python train.py --dataset="short read English sentences (LibriTTS-R)" --num_classes=2 --mlp_ratio=4 --bias="all" --optimizer="adamw" --grad_clip=1.0 --weight_decay=0.1
Rows from block 8 of a small sound classifier, named by matrix and row number. Rows with one number belong to one neuron. Each number is 200 + 30 x the weight over its row's rms, rounded and kept within 0 to 999. All counts start at 0.
After each neuron's rows are labels from the 100 clips, of 14848, where the neuron reaches its highest value: "strongest on" is what is common among them; "loudest band" is the band of the loudest frequency at the time of the peak. Only what is clearly more common there than usual is listed. The data: short read English sentences (LibriTTS-R).
# fc1: MLP up (model.blocks.8.mlp.fc1.weight, 1024x256), inputs 104-155
# fc2: MLP down (model.blocks.8.mlp.fc2.weight, 256x1024, transposed), outputs 104-155

fc1.706,199,186,160,201,177,146,234,228,168,157,207,223,232,188,244,196,224,244,235,232,216,179,212,179,145,174,248,181,231,146,200,143,165,190,241,236,211,154,220,185,170,180,153,178,180,242,187,228,189,226,243,236
fc2.706,185,155,278,195,167,205,190,267,229,220,226,202,156,190,164,198,198,217,209,212,226,233,249,222,176,167,160,232,199,189,235,245,186,175,239,130,187,234,182,160,200,199,229,222,238,220,202,175,236,229,181,150
strongest on: voice: female
loudest band: 4000 to 8000 Hz

fc1.672,229,165,216,193,178,198,226,171,240,173,228,222,190,166,211,169,167,235,167,261,201,194,218,214,199,260,184,253,252,250,184,217,201,228,200,223,209,171,207,153,217,208,180,185,231,197,251,258,164,183,156,166
fc2.672,172,153,221,206,206,168,225,195,175,170,162,202,212,256,203,233,210,189,190,165,246,217,231,163,206,178,215,200,232,234,242,163,188,214,161,151,241,191,213,244,219,221,174,202,222,238,245,213,169,176,186,178
strongest on: voice: male
loudest band: 4000 to 8000 Hz

fc1.141,140,203,214,140,215,189,166,175,179,248,238,210,224,255,224,176,194,223,170,225,189,182,201,160,233,181,211,154,161,168,223,192,165,192,164,180,187,235,177,246,239,247,256,179,183,228,207,216,187,232,159,184
fc2.141,228,199,201,232,184,176,266,206,220,202,231,180,140,172,235,151,177,249,226,223,201,204,197,257,228,161,192,193,196,191,237,166,238,228,184,205,218,270,229,155,143,200,210,181,172,219,203,147,203,201,218,151
strongest on: voice: male
loudest band: 4000 to 8000 Hz

fc1.324,231,231,165,173,153,201,147,185,190,255,281,158,188,188,193,245,241,180,158,177,207,170,209,263,206,170,208,179,205,184,202,230,175,164,156,176,225,173,140,156,169,204,226,215,150,197,241,165,188,148,243,203
fc2.324,228,202,170,195,223,230,210,201,190,163,151,228,194,201,126,215,228,177,195,155,251,232,246,169,249,201,175,190,168,207,204,199,184,209,182,198,192,178,231,160,217,170,162,175,165,173,178,179,241,178,155,195
strongest on: voice: male
loudest band: 4000 to 8000 Hz

fc1.389,174,203,186,154,172,206,214,139,201,223,231,167,207,188,216,179,190,280,172,249,216,199,185,215,201,214,228,203,188,166,226,198,171,234,173,238,213,148,168,224,233,153,207,171,153,230,239,191,139,221,231,181
fc2.389,225,194,165,170,220,167,217,189,198,177,236,216,195,194,172,169,265,191,159,196,175,203,197,246,208,204,162,197,221,226,214,207,198,240,189,205,202,260,221,138,175,208,181,208,216,177,142,173,181,226,210,204
strongest on: voice: male
loudest band: 4000 to 8000 Hz

fc1.159,153,222,208,183,170,163,165,164,248,188,247,174,201,221,180,246,212,179,226,140,156,207,235,247,246,185,193,153,254,170,232,150,167,242,187,227,223,187,237,167,201,193,170,192,205,200,167,150,168,194,182,241
fc2.159,197,246,174,188,203,188,207,221,223,243,225,209,217,235,208,176,254,209,166,194,174,206,216,198,228,139,209,204,175,231,218,268,223,243,222,178,198,228,209,154,196,180,219,230,199,150,181,153,208,237,196,179
strongest on: voice: female
loudest band: 4000 to 8000 Hz

fc1.536,177,210,241,140,189,194,195,231,233,227,175,230,189,271,182,159,228,189,206,181,238,174,236,163,178,216,214,209,193,190,238,224,232,138,176,219,167,184,130,254,242,210,209,214,232,143,202,230,233,168,197,203
fc2.536,200,209,162,263,205,232,193,193,196,209,176,230,219,143,201,209,211,235,232,182,211,183,174,203,233,217,124,157,154,161,134,178,164,179,183,215,213,190,209,223,245,205,195,182,199,158,173,196,184,174,178,232
strongest on: voice: male
loudest band: 4000 to 8000 Hz

fc1.201,198,172,201,143,165,230,219,187,210,266,255,183,171,222,210,230,178,292,204,211,209,191,202,232,216,189,165,200,193,211,174,210,195,173,168,248,185,190,157,189,192,161,177,206,197,199,268,223,185,193,244,176
fc2.201,236,241,199,182,224,126,221,176,213,168,198,207,221,218,143,205,227,190,213,144,180,164,214,200,177,248,178,217,189,216,250,205,232,238,172,215,213,224,220,189,233,206,199,205,207,165,190,163,218,190,127,179
strongest on: voice: male
loudest band: 4000 to 8000 Hz

fc1.297,238,151,215,146,214,190,209,185,225,200,227,155,147,199,243,134,212,170,182,203,144,220,220,231,196,153,183,187,228,195,207,143,243,219,241,212,215,219,205,174,194,190,220,220,163,182,219,229,219,194,211,144
fc2.297,195,185,161,201,207,215,259,204,210,184,213,264,260,197,173,225,194,174,255,221,257,152,236,185,193,203,190,160,196,198,157,195,187,128,224,195,267,141,216,212,202,265,143,238,162,195,216,201,234,214,200,247
strongest on: voice: male
loudest band: 4000 to 8000 Hz

fc1.82,258,195,213,170,176,228,171,186,177,244,183,189,163,165,217,196,176,204,207,228,153,237,222,202,167,238,192,191,248,185,208,178,200,218,217,201,202,201,135,172,178,184,237,200,186,162,132,191,185,199,138,258
fc2.82,216,207,236,217,236,191,222,158,167,135,200,173,192,220,158,193,198,246,160,175,222,187,233,224,217,208,177,203,164,183,223,182,220,183,229,234,217,278,224,226,232,145,226,224,223,203,251,206,217,211,163,174
strongest on: voice: female
loudest band: 250 to 500 Hz

fc1.279,169,194,208,199,233,240,155,178,203,167,223,217,259,163,195,193,184,231,244,136,201,181,245,188,210,216,209,217,210,167,248,187,209,251,198,180,210,210,164,172,206,197,203,143,150,156,184,156,196,156,176,242
fc2.279,303,191,186,190,184,161,208,203,214,192,221,196,141,224,145,188,186,196,178,222,148,211,186,193,196,224,156,148,178,212,154,205,201,170,178,180,209,175,233,215,230,178,208,178,195,164,227,202,201,196,267,212
strongest on: voice: male
loudest band: 4000 to 8000 Hz

fc1.146,155,206,179,242,153,181,212,176,184,186,193,143,175,226,141,180,182,219,198,213,189,153,195,179,173,155,228,180,153,204,230,203,186,134,178,191,177,191,218,206,174,215,152,202,129,233,237,189,224,197,138,214
fc2.146,190,177,224,198,255,222,258,183,185,194,209,215,218,184,217,222,190,178,241,158,267,223,192,205,227,218,183,213,221,217,154,168,244,236,210,182,197,195,174,216,223,211,223,141,225,184,97,214,197,201,192,202
strongest on: voice: female
loudest band: 250 to 500 Hz

fc1.391,189,225,226,214,201,194,211,159,184,270,257,224,142,178,212,201,172,153,183,200,148,231,184,206,182,195,264,187,190,210,224,190,194,248,157,179,204,194,125,218,202,140,202,180,186,153,183,215,210,208,180,204
fc2.391,257,241,225,200,189,198,210,230,202,116,184,182,185,201,171,155,261,185,214,248,209,168,233,229,229,196,159,246,207,198,231,221,197,230,173,196,213,217,211,168,227,193,196,230,197,217,233,183,202,207,182,206
strongest on: voice: male
loudest band: 4000 to 8000 Hz

fc1.336,205,216,250,216,223,213,169,182,184,216,213,231,191,167,190,240,200,222,211,219,215,237,151,245,214,171,174,228,205,177,242,221,192,177,221,194,156,198,214,187,215,146,178,237,178,197,192,191,166,191,241,235
fc2.336,199,263,149,175,211,144,223,175,189,175,229,205,225,247,170,198,263,250,251,191,181,241,240,183,198,199,168,220,205,194,191,156,208,214,201,165,207,195,221,201,233,198,216,180,233,177,157,205,240,187,107,200
strongest on: voice: female
loudest band: 250 to 500 Hz

fc1.457,136,187,207,252,127,196,172,173,205,179,207,205,200,210,136,210,173,222,230,214,174,175,192,192,168,207,203,148,170,201,211,219,178,199,201,200,215,213,252,225,185,192,179,211,114,224,190,196,243,207,214,249
fc2.457,248,179,223,173,240,234,235,182,220,193,209,188,206,196,236,223,225,182,214,181,267,230,224,192,277,200,206,223,245,217,130,128,222,195,198,224,210,202,154,208,211,175,200,189,219,178,157,234,210,224,214,181
strongest on: voice: female
loudest band: 250 to 500 Hz

fc1.414,157,227,229,221,226,206,213,217,229,187,192,257,254,180,185,154,204,203,207,219,224,199,218,210,196,193,204,156,195,164,195,191,194,217,239,210,237,218,166,209,224,204,224,210,193,238,238,194,205,225,262,193
fc2.414,268,199,160,219,195,193,203,195,216,142,206,155,147,180,250,161,214,185,252,229,229,171,215,238,223,204,177,172,144,185,154,151,179,193,199,230,194,187,209,232,161,186,205,182,227,215,182,182,232,154,109,204
strongest on: voice: female
loudest band: 250 to 500 Hz

fc1.495,216,200,241,186,156,233,194,178,193,217,217,172,217,179,253,232,185,230,195,228,196,188,241,230,195,199,209,236,171,177,162,228,149,220,143,249,186,159,195,196,164,202,177,179,194,239,194,200,198,167,227,180
fc2.495,197,226,187,182,228,154,224,180,208,164,277,199,182,206,190,161,235,224,188,182,200,206,244,206,229,231,187,197,212,226,252,207,190,213,178,205,225,231,218,131,239,208,195,231,191,186,199,144,199,233,175,181
strongest on: voice: male
loudest band: 4000 to 8000 Hz; 2000 to 4000 Hz

fc1.593,185,232,180,169,231,153,185,130,175,174,272,224,179,227,195,232,172,228,201,198,208,213,183,217,197,229,215,196,206,160,205,216,186,235,153,175,199,203,215,220,239,166,248,207,161,186,164,177,195,198,173,196
fc2.593,252,198,219,195,219,207,219,224,207,205,268,192,206,240,263,188,183,205,225,247,205,240,230,227,173,203,117,271,241,222,183,216,209,148,215,161,186,188,168,224,229,185,236,202,234,207,250,254,234,219,225,221
strongest on: voice: male
loudest band: 4000 to 8000 Hz