config = dict(
    model='sound classifier',
    dataset='short read English sentences (LibriTTS-R)',
    train_examples=26041,
    noise_aug=0.002,
    n_mels=40,
    hop_length=160,
    input='log_mel',
    spec_augment=True,
    win_length=512,
    targets=['voice'],
    num_classes=2,
    arch='transformer',
    norm='layernorm',
    norm_position='pre',
    hidden_act='gelu',
    mlp_ratio=4,
    head_dim=32,
    fused_qkv=True,
    bias='all',
    qk_norm=False,
    parallel_block=False,
    inner_norm=False,
    moe='soft',
    drop_path=0.1,
    num_experts=8,
    moe_every=2,
    expert_mlp_ratio=0.5,
    slots_per_expert=1,
    shared_expert=False,
    subsampling=4,
    layers=12,
    width=256,
    positions='rope',
    pooling='class_token',
    mixing='mixup',
    loss='binary_cross_entropy',
    residual_init='none',
    optimizer='adamw',
    learning_rate=0.0011,
    beta1=0.9,
    beta2=0.999,
    eps=1e-08,
    max_grad_norm=1.0,
    ema_decay=0.99,
    max_steps=10100,
    batch_size=384,
    epochs=148.9,
    lr_schedule='constant',
    warmup_steps=500,
    weight_decay=0.1,
)
Rows from block 4 of a small sound classifier, named by matrix and row number. Rows with one number belong to one neuron. Each number is 500 + 40 x the weight over its row's rms, rounded and kept within 0 to 999. All counts start at 0. Numbers have three digits each.
After each neuron's rows are labels from the 100 clips, of 14848, where the neuron reaches its highest value: "responds to" is what is common among them. Only what is clearly more common there than usual is listed. The data: short read English sentences (LibriTTS-R).
# fc1: MLP up (model.blocks.4.mlp.fc1.weight, 1024x256), inputs 64-127
# fc2: MLP down (model.blocks.4.mlp.fc2.weight, 256x1024, transposed), outputs 64-127

fc1.367:496428572515499475498512565533535495453502514505576471480510509523550453529471504476516499461460534478472557502432411522491494515467414500480461568481457446530513485554487521528467471534486447
fc2.367:494501504525493443490453605497486528505574520476573490564499546488512504506518498466498520513473499484478481461447507505445494458501503505487530454462551535563503508530554457508433512493527493
responds to: voice: female

fc1.220:491476526519534517519542486515478486544574562505508496548479496443514534516516524509553478531411512378511507435536475532496528460486521482467565515476462575503491460545514488525507446402515481
fc2.220:514506489529449483486499417475515490524459534461411552516500478525446508481452529496482478544484524492450489478469518477534540521486548484551456514482505474529512486479506489513457539532512481
responds to: voice: female

fc1.488:509463517524517539457449467550480426432501480462534546403507515477518503550574512525459539538468541506570507526567479494451550577507543473509553462540482460482517514426576498489495467496526428
fc2.488:463504530515546486528514474507383458521486473505532485524560488451522470482533461479526544480509516505483521492452500536533544514507492511548525496462431532478458474566490465515510560476456547
responds to: voice: male

fc1.66:507453516545518516531508532473488509484596508509577428521535475448594515501577477454517495500384527405512488451510498501444571508515446478455502470526490545555483428554475494503513484444490419
fc2.66:517485501480430481478461520520565496491453445508483561500470481470461513547463552559517481474516511610489508509476497464506433536490527499464408556456467510552513562478526481530466511536569530
responds to: voice: female

fc1.645:491512478572462500550521488514507478498501460478530513481549498527582516511428467515489510464551500502504533533555507535493467513522497528459509506555488436485492493421452529545525477465511545
fc2.645:444529504431545539447485518472480507468502517482541534463539500517494532528571504451464486470478512518479487507514504481410463446531478477525489559459402532563566482463517537557469515507511456
responds to: voice: male

fc1.306:451497483493489501480580528475538475460505431518493481473544470471520479501551514540447572508495547607473478521532495499483514536484480554467452470519542521540486557515499530395485552581485482
fc2.306:568482508447516497511496418501512502450424527492425569492554521525399536508467477453511504484546449606493557493545490463448522472545497533548502494501482487495439481488505549500486534479473536
responds to: voice: female

fc1.122:501526553452477557539475527435502460491552463498511544519501536552560535530522502553435419524480468509520525555482528482461478526536539433532486467498557458515452541549499573545507511503479516
fc2.122:573480496493537475456441561551458469490496527557449538453556463425471506500563519532497551474514532521459542530528503525496474465531562565488551486518480507565507455484486549450529544526475417
responds to: voice: male

fc1.307:456507444477518412496541457494536399460537535520532456554445468528504477488462536510502548523510494487445482523464485465525498582530496517465550537453473458540425553574487513443470558482543465
fc2.307:452396508541506495531466525536504567490439523498518491537559544466552477542495550514529526469503529529499595543564548473523464449511530605482501460506448512485478507500470564463460424488504487
responds to: voice: female

fc1.577:426466505513467509524518563534566418504476489520528461470531526540541469457591533439515505519551489477408490495504477551545571551484501545480509559501443540452432466481533480438449487517529477
fc2.577:493470487553506494437471491488443595472452540500491530484521508470526525509501543581485514458522568491450617532508449464501478437573495499551525491485399495418537493491474411513566488513483508
responds to: voice: female

fc1.19:464506526479483523496532579485504478511520467499559433454547470556524486496534500466547481475526548455500520487569426516454470542577431457422483528449499506423465462465432543494527387488489513
fc2.19:527504519439483512488492560495508464485375495504500542496515487400388505538497557615456538463540481616518522501481545444532472487501575571558510479481506450507511540496515472473546602510515519
responds to: voice: female

fc1.370:463466481516459465413529473459539502526524477468564534524461519465534440560545510450489481450499506513462517518507402486587508479524524519490494511408529552516536538545553529408454436539511525
fc2.370:548481501500487514591493507495445566509412532455535516460487525497514492500509501487491520537593536507524528492537531434528514509504528512523488477581509468451502514468458468527532484505503461
responds to: voice: female

fc1.77:534551544515444500471428580436487545486472507435538501508504481501531471486513506489507457521552455488419537443436497470475484523548454499498522494473477506485499510531462408490506454550529482
fc2.77:466490499480514509453510530515541469502440476482519520501500478405434478526533582609452516477539488556508493533479537477473433560485531572493537497486462427518503522459469451475560601464519452
responds to: voice: female

fc1.700:548522552562507455482557533578538470473467560506463434538480533535545467508415462500483566454613489487501553465455543466577553464490489554481420494498532505443448478500484486489509531454485490
fc2.700:408483525462530544445439512457522496525489528557480482529550565506484495526511535490498511502474543526525458528518444550365483517474467550531514544500386494481467461509494554553511540472516482
responds to: voice: male

fc1.179:404494456577441466504517550545567447484481526478531478454521517468462461489464538488550410433574472481464466542472519494537509572449495555474445501477553486478478559469542449447461533442537456
fc2.179:441450517433561550476501523496504554468518473460541467508529527505507552460608458475531549496469439513542542475504570530476497539518497494512450478452448520547481508489462559473518560504521489
responds to: voice: male

fc1.229:458404584491489454484464559474545486442447465503605520478503512497594479508517495473548506513526554442486516552512435487483483479512418513504435549470485480502488479522494484546457461550487520
fc2.229:520492486543461483472402645488499498501516540483581510549524518458475537504509511547515496459481469485508470480476527487487490502525545546485496507478513469529484482482519476478510525491498504
responds to: voice: female

fc1.584:548459434545476460482560509472467651510536450551478474462441460432483496497528531480533559484468472446538508503421554554547477464478448534445451516561601507420541447469564474552491512502455499
fc2.584:478546493482519496504547544524457447515601503496511439512494529543489510484514494447535481463465430455494480491548471496514523543491536496465508521508554507562523520460441513519455588568498485
responds to: voice: male

fc1.695:511474514578576448511491574520488528483481516457453537504546505485552460513468451539513470580544558490489517480418447494563513537489563504527435537499598494464535486510486505475482552429518568
fc2.695:445517509545507456445496494548470409552545502504484535524558461482522454459644534476564540463496458528486489510494480483442456506509534513480509497528312523569491458454507576486495518559547460
responds to: voice: male

fc1.310:446437524515481460508511541451586427488484479462532530504527478486499462524486529511481507516501516559469487463491438487520565529440444542472453489501579441544492524534530515455464528547506485
fc2.310:518522463440512506474442471480498476496474556521504507512534499512453491505520497466541512537517532609420549494498454472386510482550536505554492499426432497495502472466473574525497581450517516
responds to: voice: female

fc1.2:579425505533478444535552532502469501536568543464530491519454489493481524441442511501482498501475496495513503447454529513556619471454516438505460512519533532461494457553545446510468498446486495
fc2.2:513518472481534527439449400520497443530481511497384531516542490433449519507454503511505489496473491529482514532434466516475504521492557503616482516422463492532520463516451419510525583464509473
responds to: voice: male

fc1.734:516489440405531538458483473546511490488530504507493526525522454458528557554402543544471421426540555537497499531505511562516472539533506547481451518481458430491520526507569489466473427420504541
fc2.734:480481507452489458501495520489500435454492486455513506439549527481448487473467480505561536495493475525531497544552537504480473464463495529542502443538493436531499518467469524530569504510540495
responds to: voice: male

fc1.475:448511499535494526513579521463550475478478481462530553504536446513479409532496485506433577529436552607539495494517443512503506472446442468441540559476577474537558471590490492545577455508519521
fc2.475:508477524460514432555462535470442581494574523433486550487420480539518477513603474435517459490540558470574473487516552466563608503533499432525441500524543549540532523505471469551482459470497458
responds to: voice: female

fc1.108:458482496520459459455428601497471561473517501540563490436549501516524460488504512470577503528521521443419514502454407488422512544542440496520488496440468533471490490494483469513478478537541484
fc2.108:528509505447497455465463570533531388503431502456556566524539503436401526566447538545503462473504508550542533501455523498497500518487544541506442505440482509515537492537518562465531555446525545
responds to: voice: female

fc1.686:462486489490548532555499512538501537549489501481540476533518520563520464515473491503474452484563490454501533545601556507453461507464504480524504534549513391470507508505496571539497514405541551
fc2.686:476525508485524499459470511470410395522546536466503488450571511496477506508522530495488566454440501515461503491445449475404455431508511472542487496432472469525507486494506518469531518556543416
responds to: voice: male

fc1.569:464481534486533516499537537480525470543553518472545516485561482580514544465509523453499449450450523505401508516546489548479486538439520510512436552495510492493447490517397577468476416491526496
fc2.569:488525512501469491475457535541520463483477509498511548472423462488435496520540487520462505538525489565541504462491449437430460498552511479553524468489432526461509516490512457475575513496549486
responds to: voice: male

fc1.640:464532438588456438449495560493482426531483532501568532496484437458529527571468504582536465493478568444489513537502471476491469590493496508437525499471555523525584520523491483565534523419527469
fc2.640:434477496462534442530528516444473484489515497510493440512499529437488535453619493491445548437469487488485471437554517490516455454558542558511484508517373504505435499547454597454485544547452507
responds to: voice: male

fc1.576:478492489498516511489577466432471535520514490491562538489562453549551547579412453453493507456461477463513517491524464494551567516459489537442470489434514491434488539560489435524489466453526608
fc2.576:478420501546516489543476532483460536476503520527512534491533528501500472476536533459533535512489572497467504516525525400396491470511499417476412573586424509556502544466526519532517485469469467
responds to: voice: male

fc1.386:422479551515450453495472589478518473467509502562597497470489464533557474515537518486537504478489580418444489461521448436453506474519410482441514511463499489519499485510511560516513484536486459
fc2.386:460509515462476483476514579565498471507479466532543470480453524460479535503524486531540490446493508549535521487494461498574452536472562525497467563508404510488508505486446498507519512467532545
responds to: voice: female

fc1.436:420566536460565547531515514496548444476558443529504480492499442461522516515487461537508480525515509520504468510614502546462440492467477506496502528532463458477447458496493557479502479457498506
fc2.436:560477480519523518506403529482450428456416472468520479498526498453432517443526538498569519477507535525496541472454573455444482557503521462556544468476518488502439494493437474492540563466514479
responds to: voice: female

fc1.173:510504406486552462533487534480449538481552462538459492481545513462560475444564550533492551467558411466442462427480468464531480510496455526542554531486534477472483494470528394411506538489435456
fc2.173:519440497479484545552529525488507476511464507467506485533471513504534540552532544558478509495528548509432554554546440506482532498478447519562563510557432513508484533520536579527450470467482554
responds to: voice: female

fc1.39:433465481522466483498535507484602578473477474448514513525525461461555443478492504536502479508439518472527485440583454544461555482472484508481551491460589499454536466512497507552552439485506567
fc2.39:507440492519508440518488538536497581497552522471484547523507469540552483550590474467528533493546526508517502542502464439450580450505494406528580523525455482516567504504485425530492465439507453
responds to: voice: female

fc1.476:505479470471550528467532504468482490440513523561547529485502491472464526477442484516476552458543498517551485445555505512522483502472476506462518509488469457544461529532506539503487453537448564
fc2.476:483441503462526552495511552524428540511480489514533541433538549491487543453555494447545460480476543481471485488493526468408520528519530472496457560527508448520498445423498501466527520485540459
responds to: voice: female