From a checkpoint of a small sound classifier: log mel input, activation gelu.
Rows from block 4 of a small sound classifier, named by matrix and row number. Rows with one number belong to one neuron. Each number is 128 + 24 x the weight over its row's rms, rounded and kept within 0 to 255. All counts start at 0. Numbers have three digits each. After the name is the row's rms in percent of the matrix's.
After each neuron's rows are labels from the 100 clips, of 14848, where the neuron reaches its highest value: "responds to" is what is common among them; "loudest band" is the band of the loudest frequency at the time of the peak. Only what is clearly more common there than usual is listed. The data: short read English sentences (LibriTTS-R). In brackets: how many of the 100.
# fc1: MLP up (model.blocks.4.mlp.fc1.weight, 1024x256), inputs 192-255
# fc2: MLP down (model.blocks.4.mlp.fc2.weight, 256x1024, transposed), outputs 192-255

fc1.348 051:112154145100131134119150119122140072152121149097169166093104146074130096133138124119092164137140152077156106117137152118143088109142123091152099105082144141116185137132119142155131140150147124
fc2.348 047:154138109122123142155109084130125086126146127152128125131105134176127067135156115110153131101153084141138099127150166127112159141125130112151112114097126131112141086134165135095133112092168114
responds to: voice: male (100)
loudest band: 4000 to 8000 Hz (48)

fc1.2 202:088163111156134147153123171139153127079178137140121124105133129129108144087154148098152129114090155131118085140149070084139114168121092146154129131117147121123155117156077148124099164135149137
fc2.2 174:124132112122126141151136111123107142118125093123133153125116116133131151110118119140134140211128119104133128134120119122040137139128136110234132115160149138132104111142142121081129129145120138
responds to: voice: male (96)
loudest band: 4000 to 8000 Hz (25)

fc1.440 050:094111123127090111143167115121113084144086148087109099086140105142151149131136157091105178116114129111139120125107099119139149151119112139127163103084091126103126100127096091096101111134119131
fc2.440 053:137114131147111147168129093144125124123099092116172155137113155142188061102096153153109104084112056144109137132118151154154117124124121090142132107150148130121095096163124115076114081091161098
responds to: voice: male (99)
loudest band: 4000 to 8000 Hz (35)

fc1.173 050:141122099114142142131091153116135135171160123115170150127140118171135130131104176157124121121152109086119139118190126160124110107107121131108128151094164097151145107130150156145099128106127109
fc2.173 043:097120107136094147089128142116126170104130198123114113138103143145135126136138114154135145113158141182130097124108146152131183121141107118113157163144092108152096157097101108128119168123102153
responds to: voice: female (99)
loudest band: 250 to 500 Hz (44)

fc1.438 057:113173092120142124122162156164130086123103159125098131107099137118098088100175096128124135150130102137130099098103130099146117107108164156077139160113108147128171165116144086109137158133112136
fc2.438 060:155079130090117107137126108121141085135136083140135111186108145095163071114145133144124136114132068145124151130131111155140128143118130102185125123107146128112072115148145116062112117137171100
responds to: voice: male (100)
loudest band: 4000 to 8000 Hz (41)

fc1.64 051:132165088137160117147133131128100154145117143100135153088127109126157118118118161160156109085167104161099126149134093128115117157098123138152123099144126104147105172108140110109111141161098080
fc2.64 053:140155122069177146144103098116139088104116164110107144168094112089129155146156127101128138104096105117150145111130162138190062128110150105142134136161128163138167114181126122098109138090116089
responds to: voice: male (88)
loudest band: 4000 to 8000 Hz (46)

fc1.577 053:078077134123119104161165191140107155109121110138106098147153145143127138114128109124122107120140143132143158120128099166101179101157092129120167151164100128126118139097131129109123172105147128
fc2.577 077:147081127140119135110123132131108170135122141104107149113116117153155128168146097139118131067130141103135103077111154132176140150147133121094117125112120152136131143145153117070133121145164126
responds to: voice: female (100)
loudest band: 250 to 500 Hz (53)

fc1.77 116:138080140139120100142136170150093117116138116133145121139141139148120165151175108133133136095156155065089128133155102125175166155120089133084091103161145137126113088097114139129120141120120125
fc2.77 130:148099122076148141137072092101135149121126065102133144120109117135132094107117133149130124062135097121147114126093142127169108141139154078152115134107112161115118137140143124109141123138119100
responds to: voice: female (100)
loudest band: 250 to 500 Hz (42)

fc1.755 051:172109087113101164154147112172112116101143156166069152134116137108172101151144155130117165101082134103158156113115143145170145153158104172133119123113127160137109173128120114131122151105094141
fc2.755 048:151129153148157128131099085136112093114127086145169147138099129151126086129139152119116092092153106152136086139141118096143105096110131102147093111135151112104105090153122143118134125138136082
responds to: voice: male (100)
loudest band: 4000 to 8000 Hz (64)

fc1.526 075:065132107133091162138140193108109165133169101119101129130139115144179119164138120140132095091100148114141150123177127128163082121126098145145108149108124110140122162097129179154130105114135145
fc2.526 075:166109142122117097146180115141136117129109155116123133105133099164118113141101093141099149098130161117131082136144156129158140150125121095138117099094100141140139087143163117050146164139168157
responds to: voice: male (100)
loudest band: 4000 to 8000 Hz (29)

fc1.162 258:126133138144085127110172125110143134159079127144081092116160159131175077166124121145103110138160115139126154137143167171124145077118162142095123135105101102116097148080157113126142082122159134
fc2.162 313:113114150115162125135108155156113127102151115126168160144118112155113167125121126122107147167141151126102144131143082116084139186115118136129156123167145144111157098139093150107146154103101124
responds to: voice: female (81)
loudest band: 250 to 500 Hz (31)

fc1.20 137:132104126139129126121136148137112099111133156151143151123141095140105160156151111106132123102133185103128108152154099133147156167139105144114095128149123095133175090088079135124129169128102129
fc2.20 142:137124132088105095119134116094135133154108116113114098115125153101145099111144131176123171049147073118126148092098130138196107107145124117146112141108098155138097146135182115121141129119135144
responds to: voice: male (99)
loudest band: 4000 to 8000 Hz (47)

fc1.710 047:149129123147145171102111157140142149103085159112124145100117110161174118158111137116117112107088097128145126115148139143157118132157097120131094146143119138150138148158151125099135162103128144
fc2.710 049:142204134126155137095108150127103065115124157101119158115111140077079154169158128098134086097100147119126085140091170137185056101108108136155123098138107105165137120135104149068118155126076112
responds to: voice: male (100)
loudest band: 4000 to 8000 Hz (72); 2000 to 4000 Hz (25)

fc1.739 047:139153086158125102122115141114142135133118134171139113101103071158101118138111140132164126127127180119144144162105106130120108105087143137089167150140137125118154100147151141147113151103129102
fc2.739 036:113104106122140141127151115111118147105098149139097182170131133154095157170110131075123094095143104088110116086128124113152090151150116159097123182149114142141125128116103137105132158121161147
responds to: voice: male (94)
loudest band: 4000 to 8000 Hz (43)

fc1.404 160:109101144116081112105150167138096115149144116122140106136138152152141158158163096132138148104137126094101170105132127146145153119115103158089106109171133123137119098093141145125123122114114146
fc2.404 225:163118114072155138115089116110137154131106091118087157094142090134152099091126128117129106092139135115120119135092148139151100112127146114165139174091095142119138150147152133125135145125098104
responds to: voice: female (85)
loudest band: 250 to 500 Hz (32)

fc1.175 052:062136143117146100123125107111101153113136138114107134141143143153111149158133145162107142147117124107128129128146105133127146099164095158118144104131128139101115167081134099104120140118109124
fc2.175 052:113121116134186142119135118099099185140122112127123155098144139131136168143138095096132148121155148129111120110125095137140163150120160133104134143109100158124117149127135111126131168137125160
responds to: voice: female (100)
loudest band: 250 to 500 Hz (30)

fc1.712 046:128092100100128166152160149133116123147146151114087168132081112144141098138124110130103150119161117103083104100135099121126057138159094174157083162111133152116100138060099106130121178128127129
fc2.712 043:137104157164153160117098106128147131112090124115100166113132095146143141088118090108136153069157164094115132168141169116160154095111078158160120148145109101099127124104140139114111099123168135
responds to: voice: female (98)
loudest band: 4000 to 8000 Hz (40)

fc1.485 076:135101147119108104170152163128138142136126113126107106105151142132140120113156143124102146135113147070085158153126113125158163152124094152125118169130119121127131098125112140111155154116159160
fc2.485 071:130129114098154131165044125130087138126139097135134117127076123163119084062115139138138112071130146121146134133134127126156137140145124118127107139134122112156138113180093143110141148137085124
responds to: voice: female (100)
loudest band: 250 to 500 Hz (44)

fc1.120 106:165133092089127135096094134169141092121094148134125158115104085117128118147167131117145124118146172164139106163134134114139186162112121142119131165154109125100161084108102095156114177136102137
fc2.120 114:137128134201114120133120118112103113127126120122151106179091179131131065098096120144128144098115110153125165128121128136138106086140146119106115103107156133125079118143158120141133106118157094
responds to: voice: male (100)
loudest band: 4000 to 8000 Hz (61)

fc1.509 066:125101121155076146107142152147084131129148162148093077141120163161100109134121126102120113118159147156105109127165154123157148127114119163120131144126145116109135141091111101122141108131135143
fc2.509 063:150109146117159148153123151122079135114100064126118158107129105155165179159159117115109168091111091063145132100121123128193128117146117098122101124073115154119118129143154161085124161132160122
responds to: voice: female (99)
loudest band: 250 to 500 Hz (30)

fc1.122 049:113156160087144091107114150151100142106168119129106127115109165160166133136134109147157165121104171114165162148159105156160118136143159150089151150108094144114126115093132151116164102104132117
fc2.122 036:136094142146155099148107128102118094155156121150144172147120121126128123155137137166114108070105111114125170130115112140161135137090147154146139093135159114164118123196121133102119118107171145
responds to: voice: male (76)
loudest band: 4000 to 8000 Hz (31)

fc1.717 049:099177093128149148147113141087070086108140114139107106096113104107161117130169096158132115103094084136124146096131168124097071103142109143108158146102118133143093104126133114113142156139087148
fc2.717 038:153124094134113162135136121104144072148150134129157148181104121147176156122149148147106141079154111127130161137153119103149145114107152097164083116103157097118116130170185119126129091094158115
responds to: voice: male (99)
loudest band: 4000 to 8000 Hz (52)

fc1.233 049:121096163157133075125135135134138149119142171146157095083126079146156132122155098121119143115156098179167149149166120122136134101121123105146124111109115156102134083103159094159118126153092101
fc2.233 041:132162123107155138161132143138088123114113164117146144116114140137162203148106097110121162087119131111160132136125122105178110154103099146074115125103112123133102130112116139102151122121146144
responds to: voice: male (98)
loudest band: 4000 to 8000 Hz (64)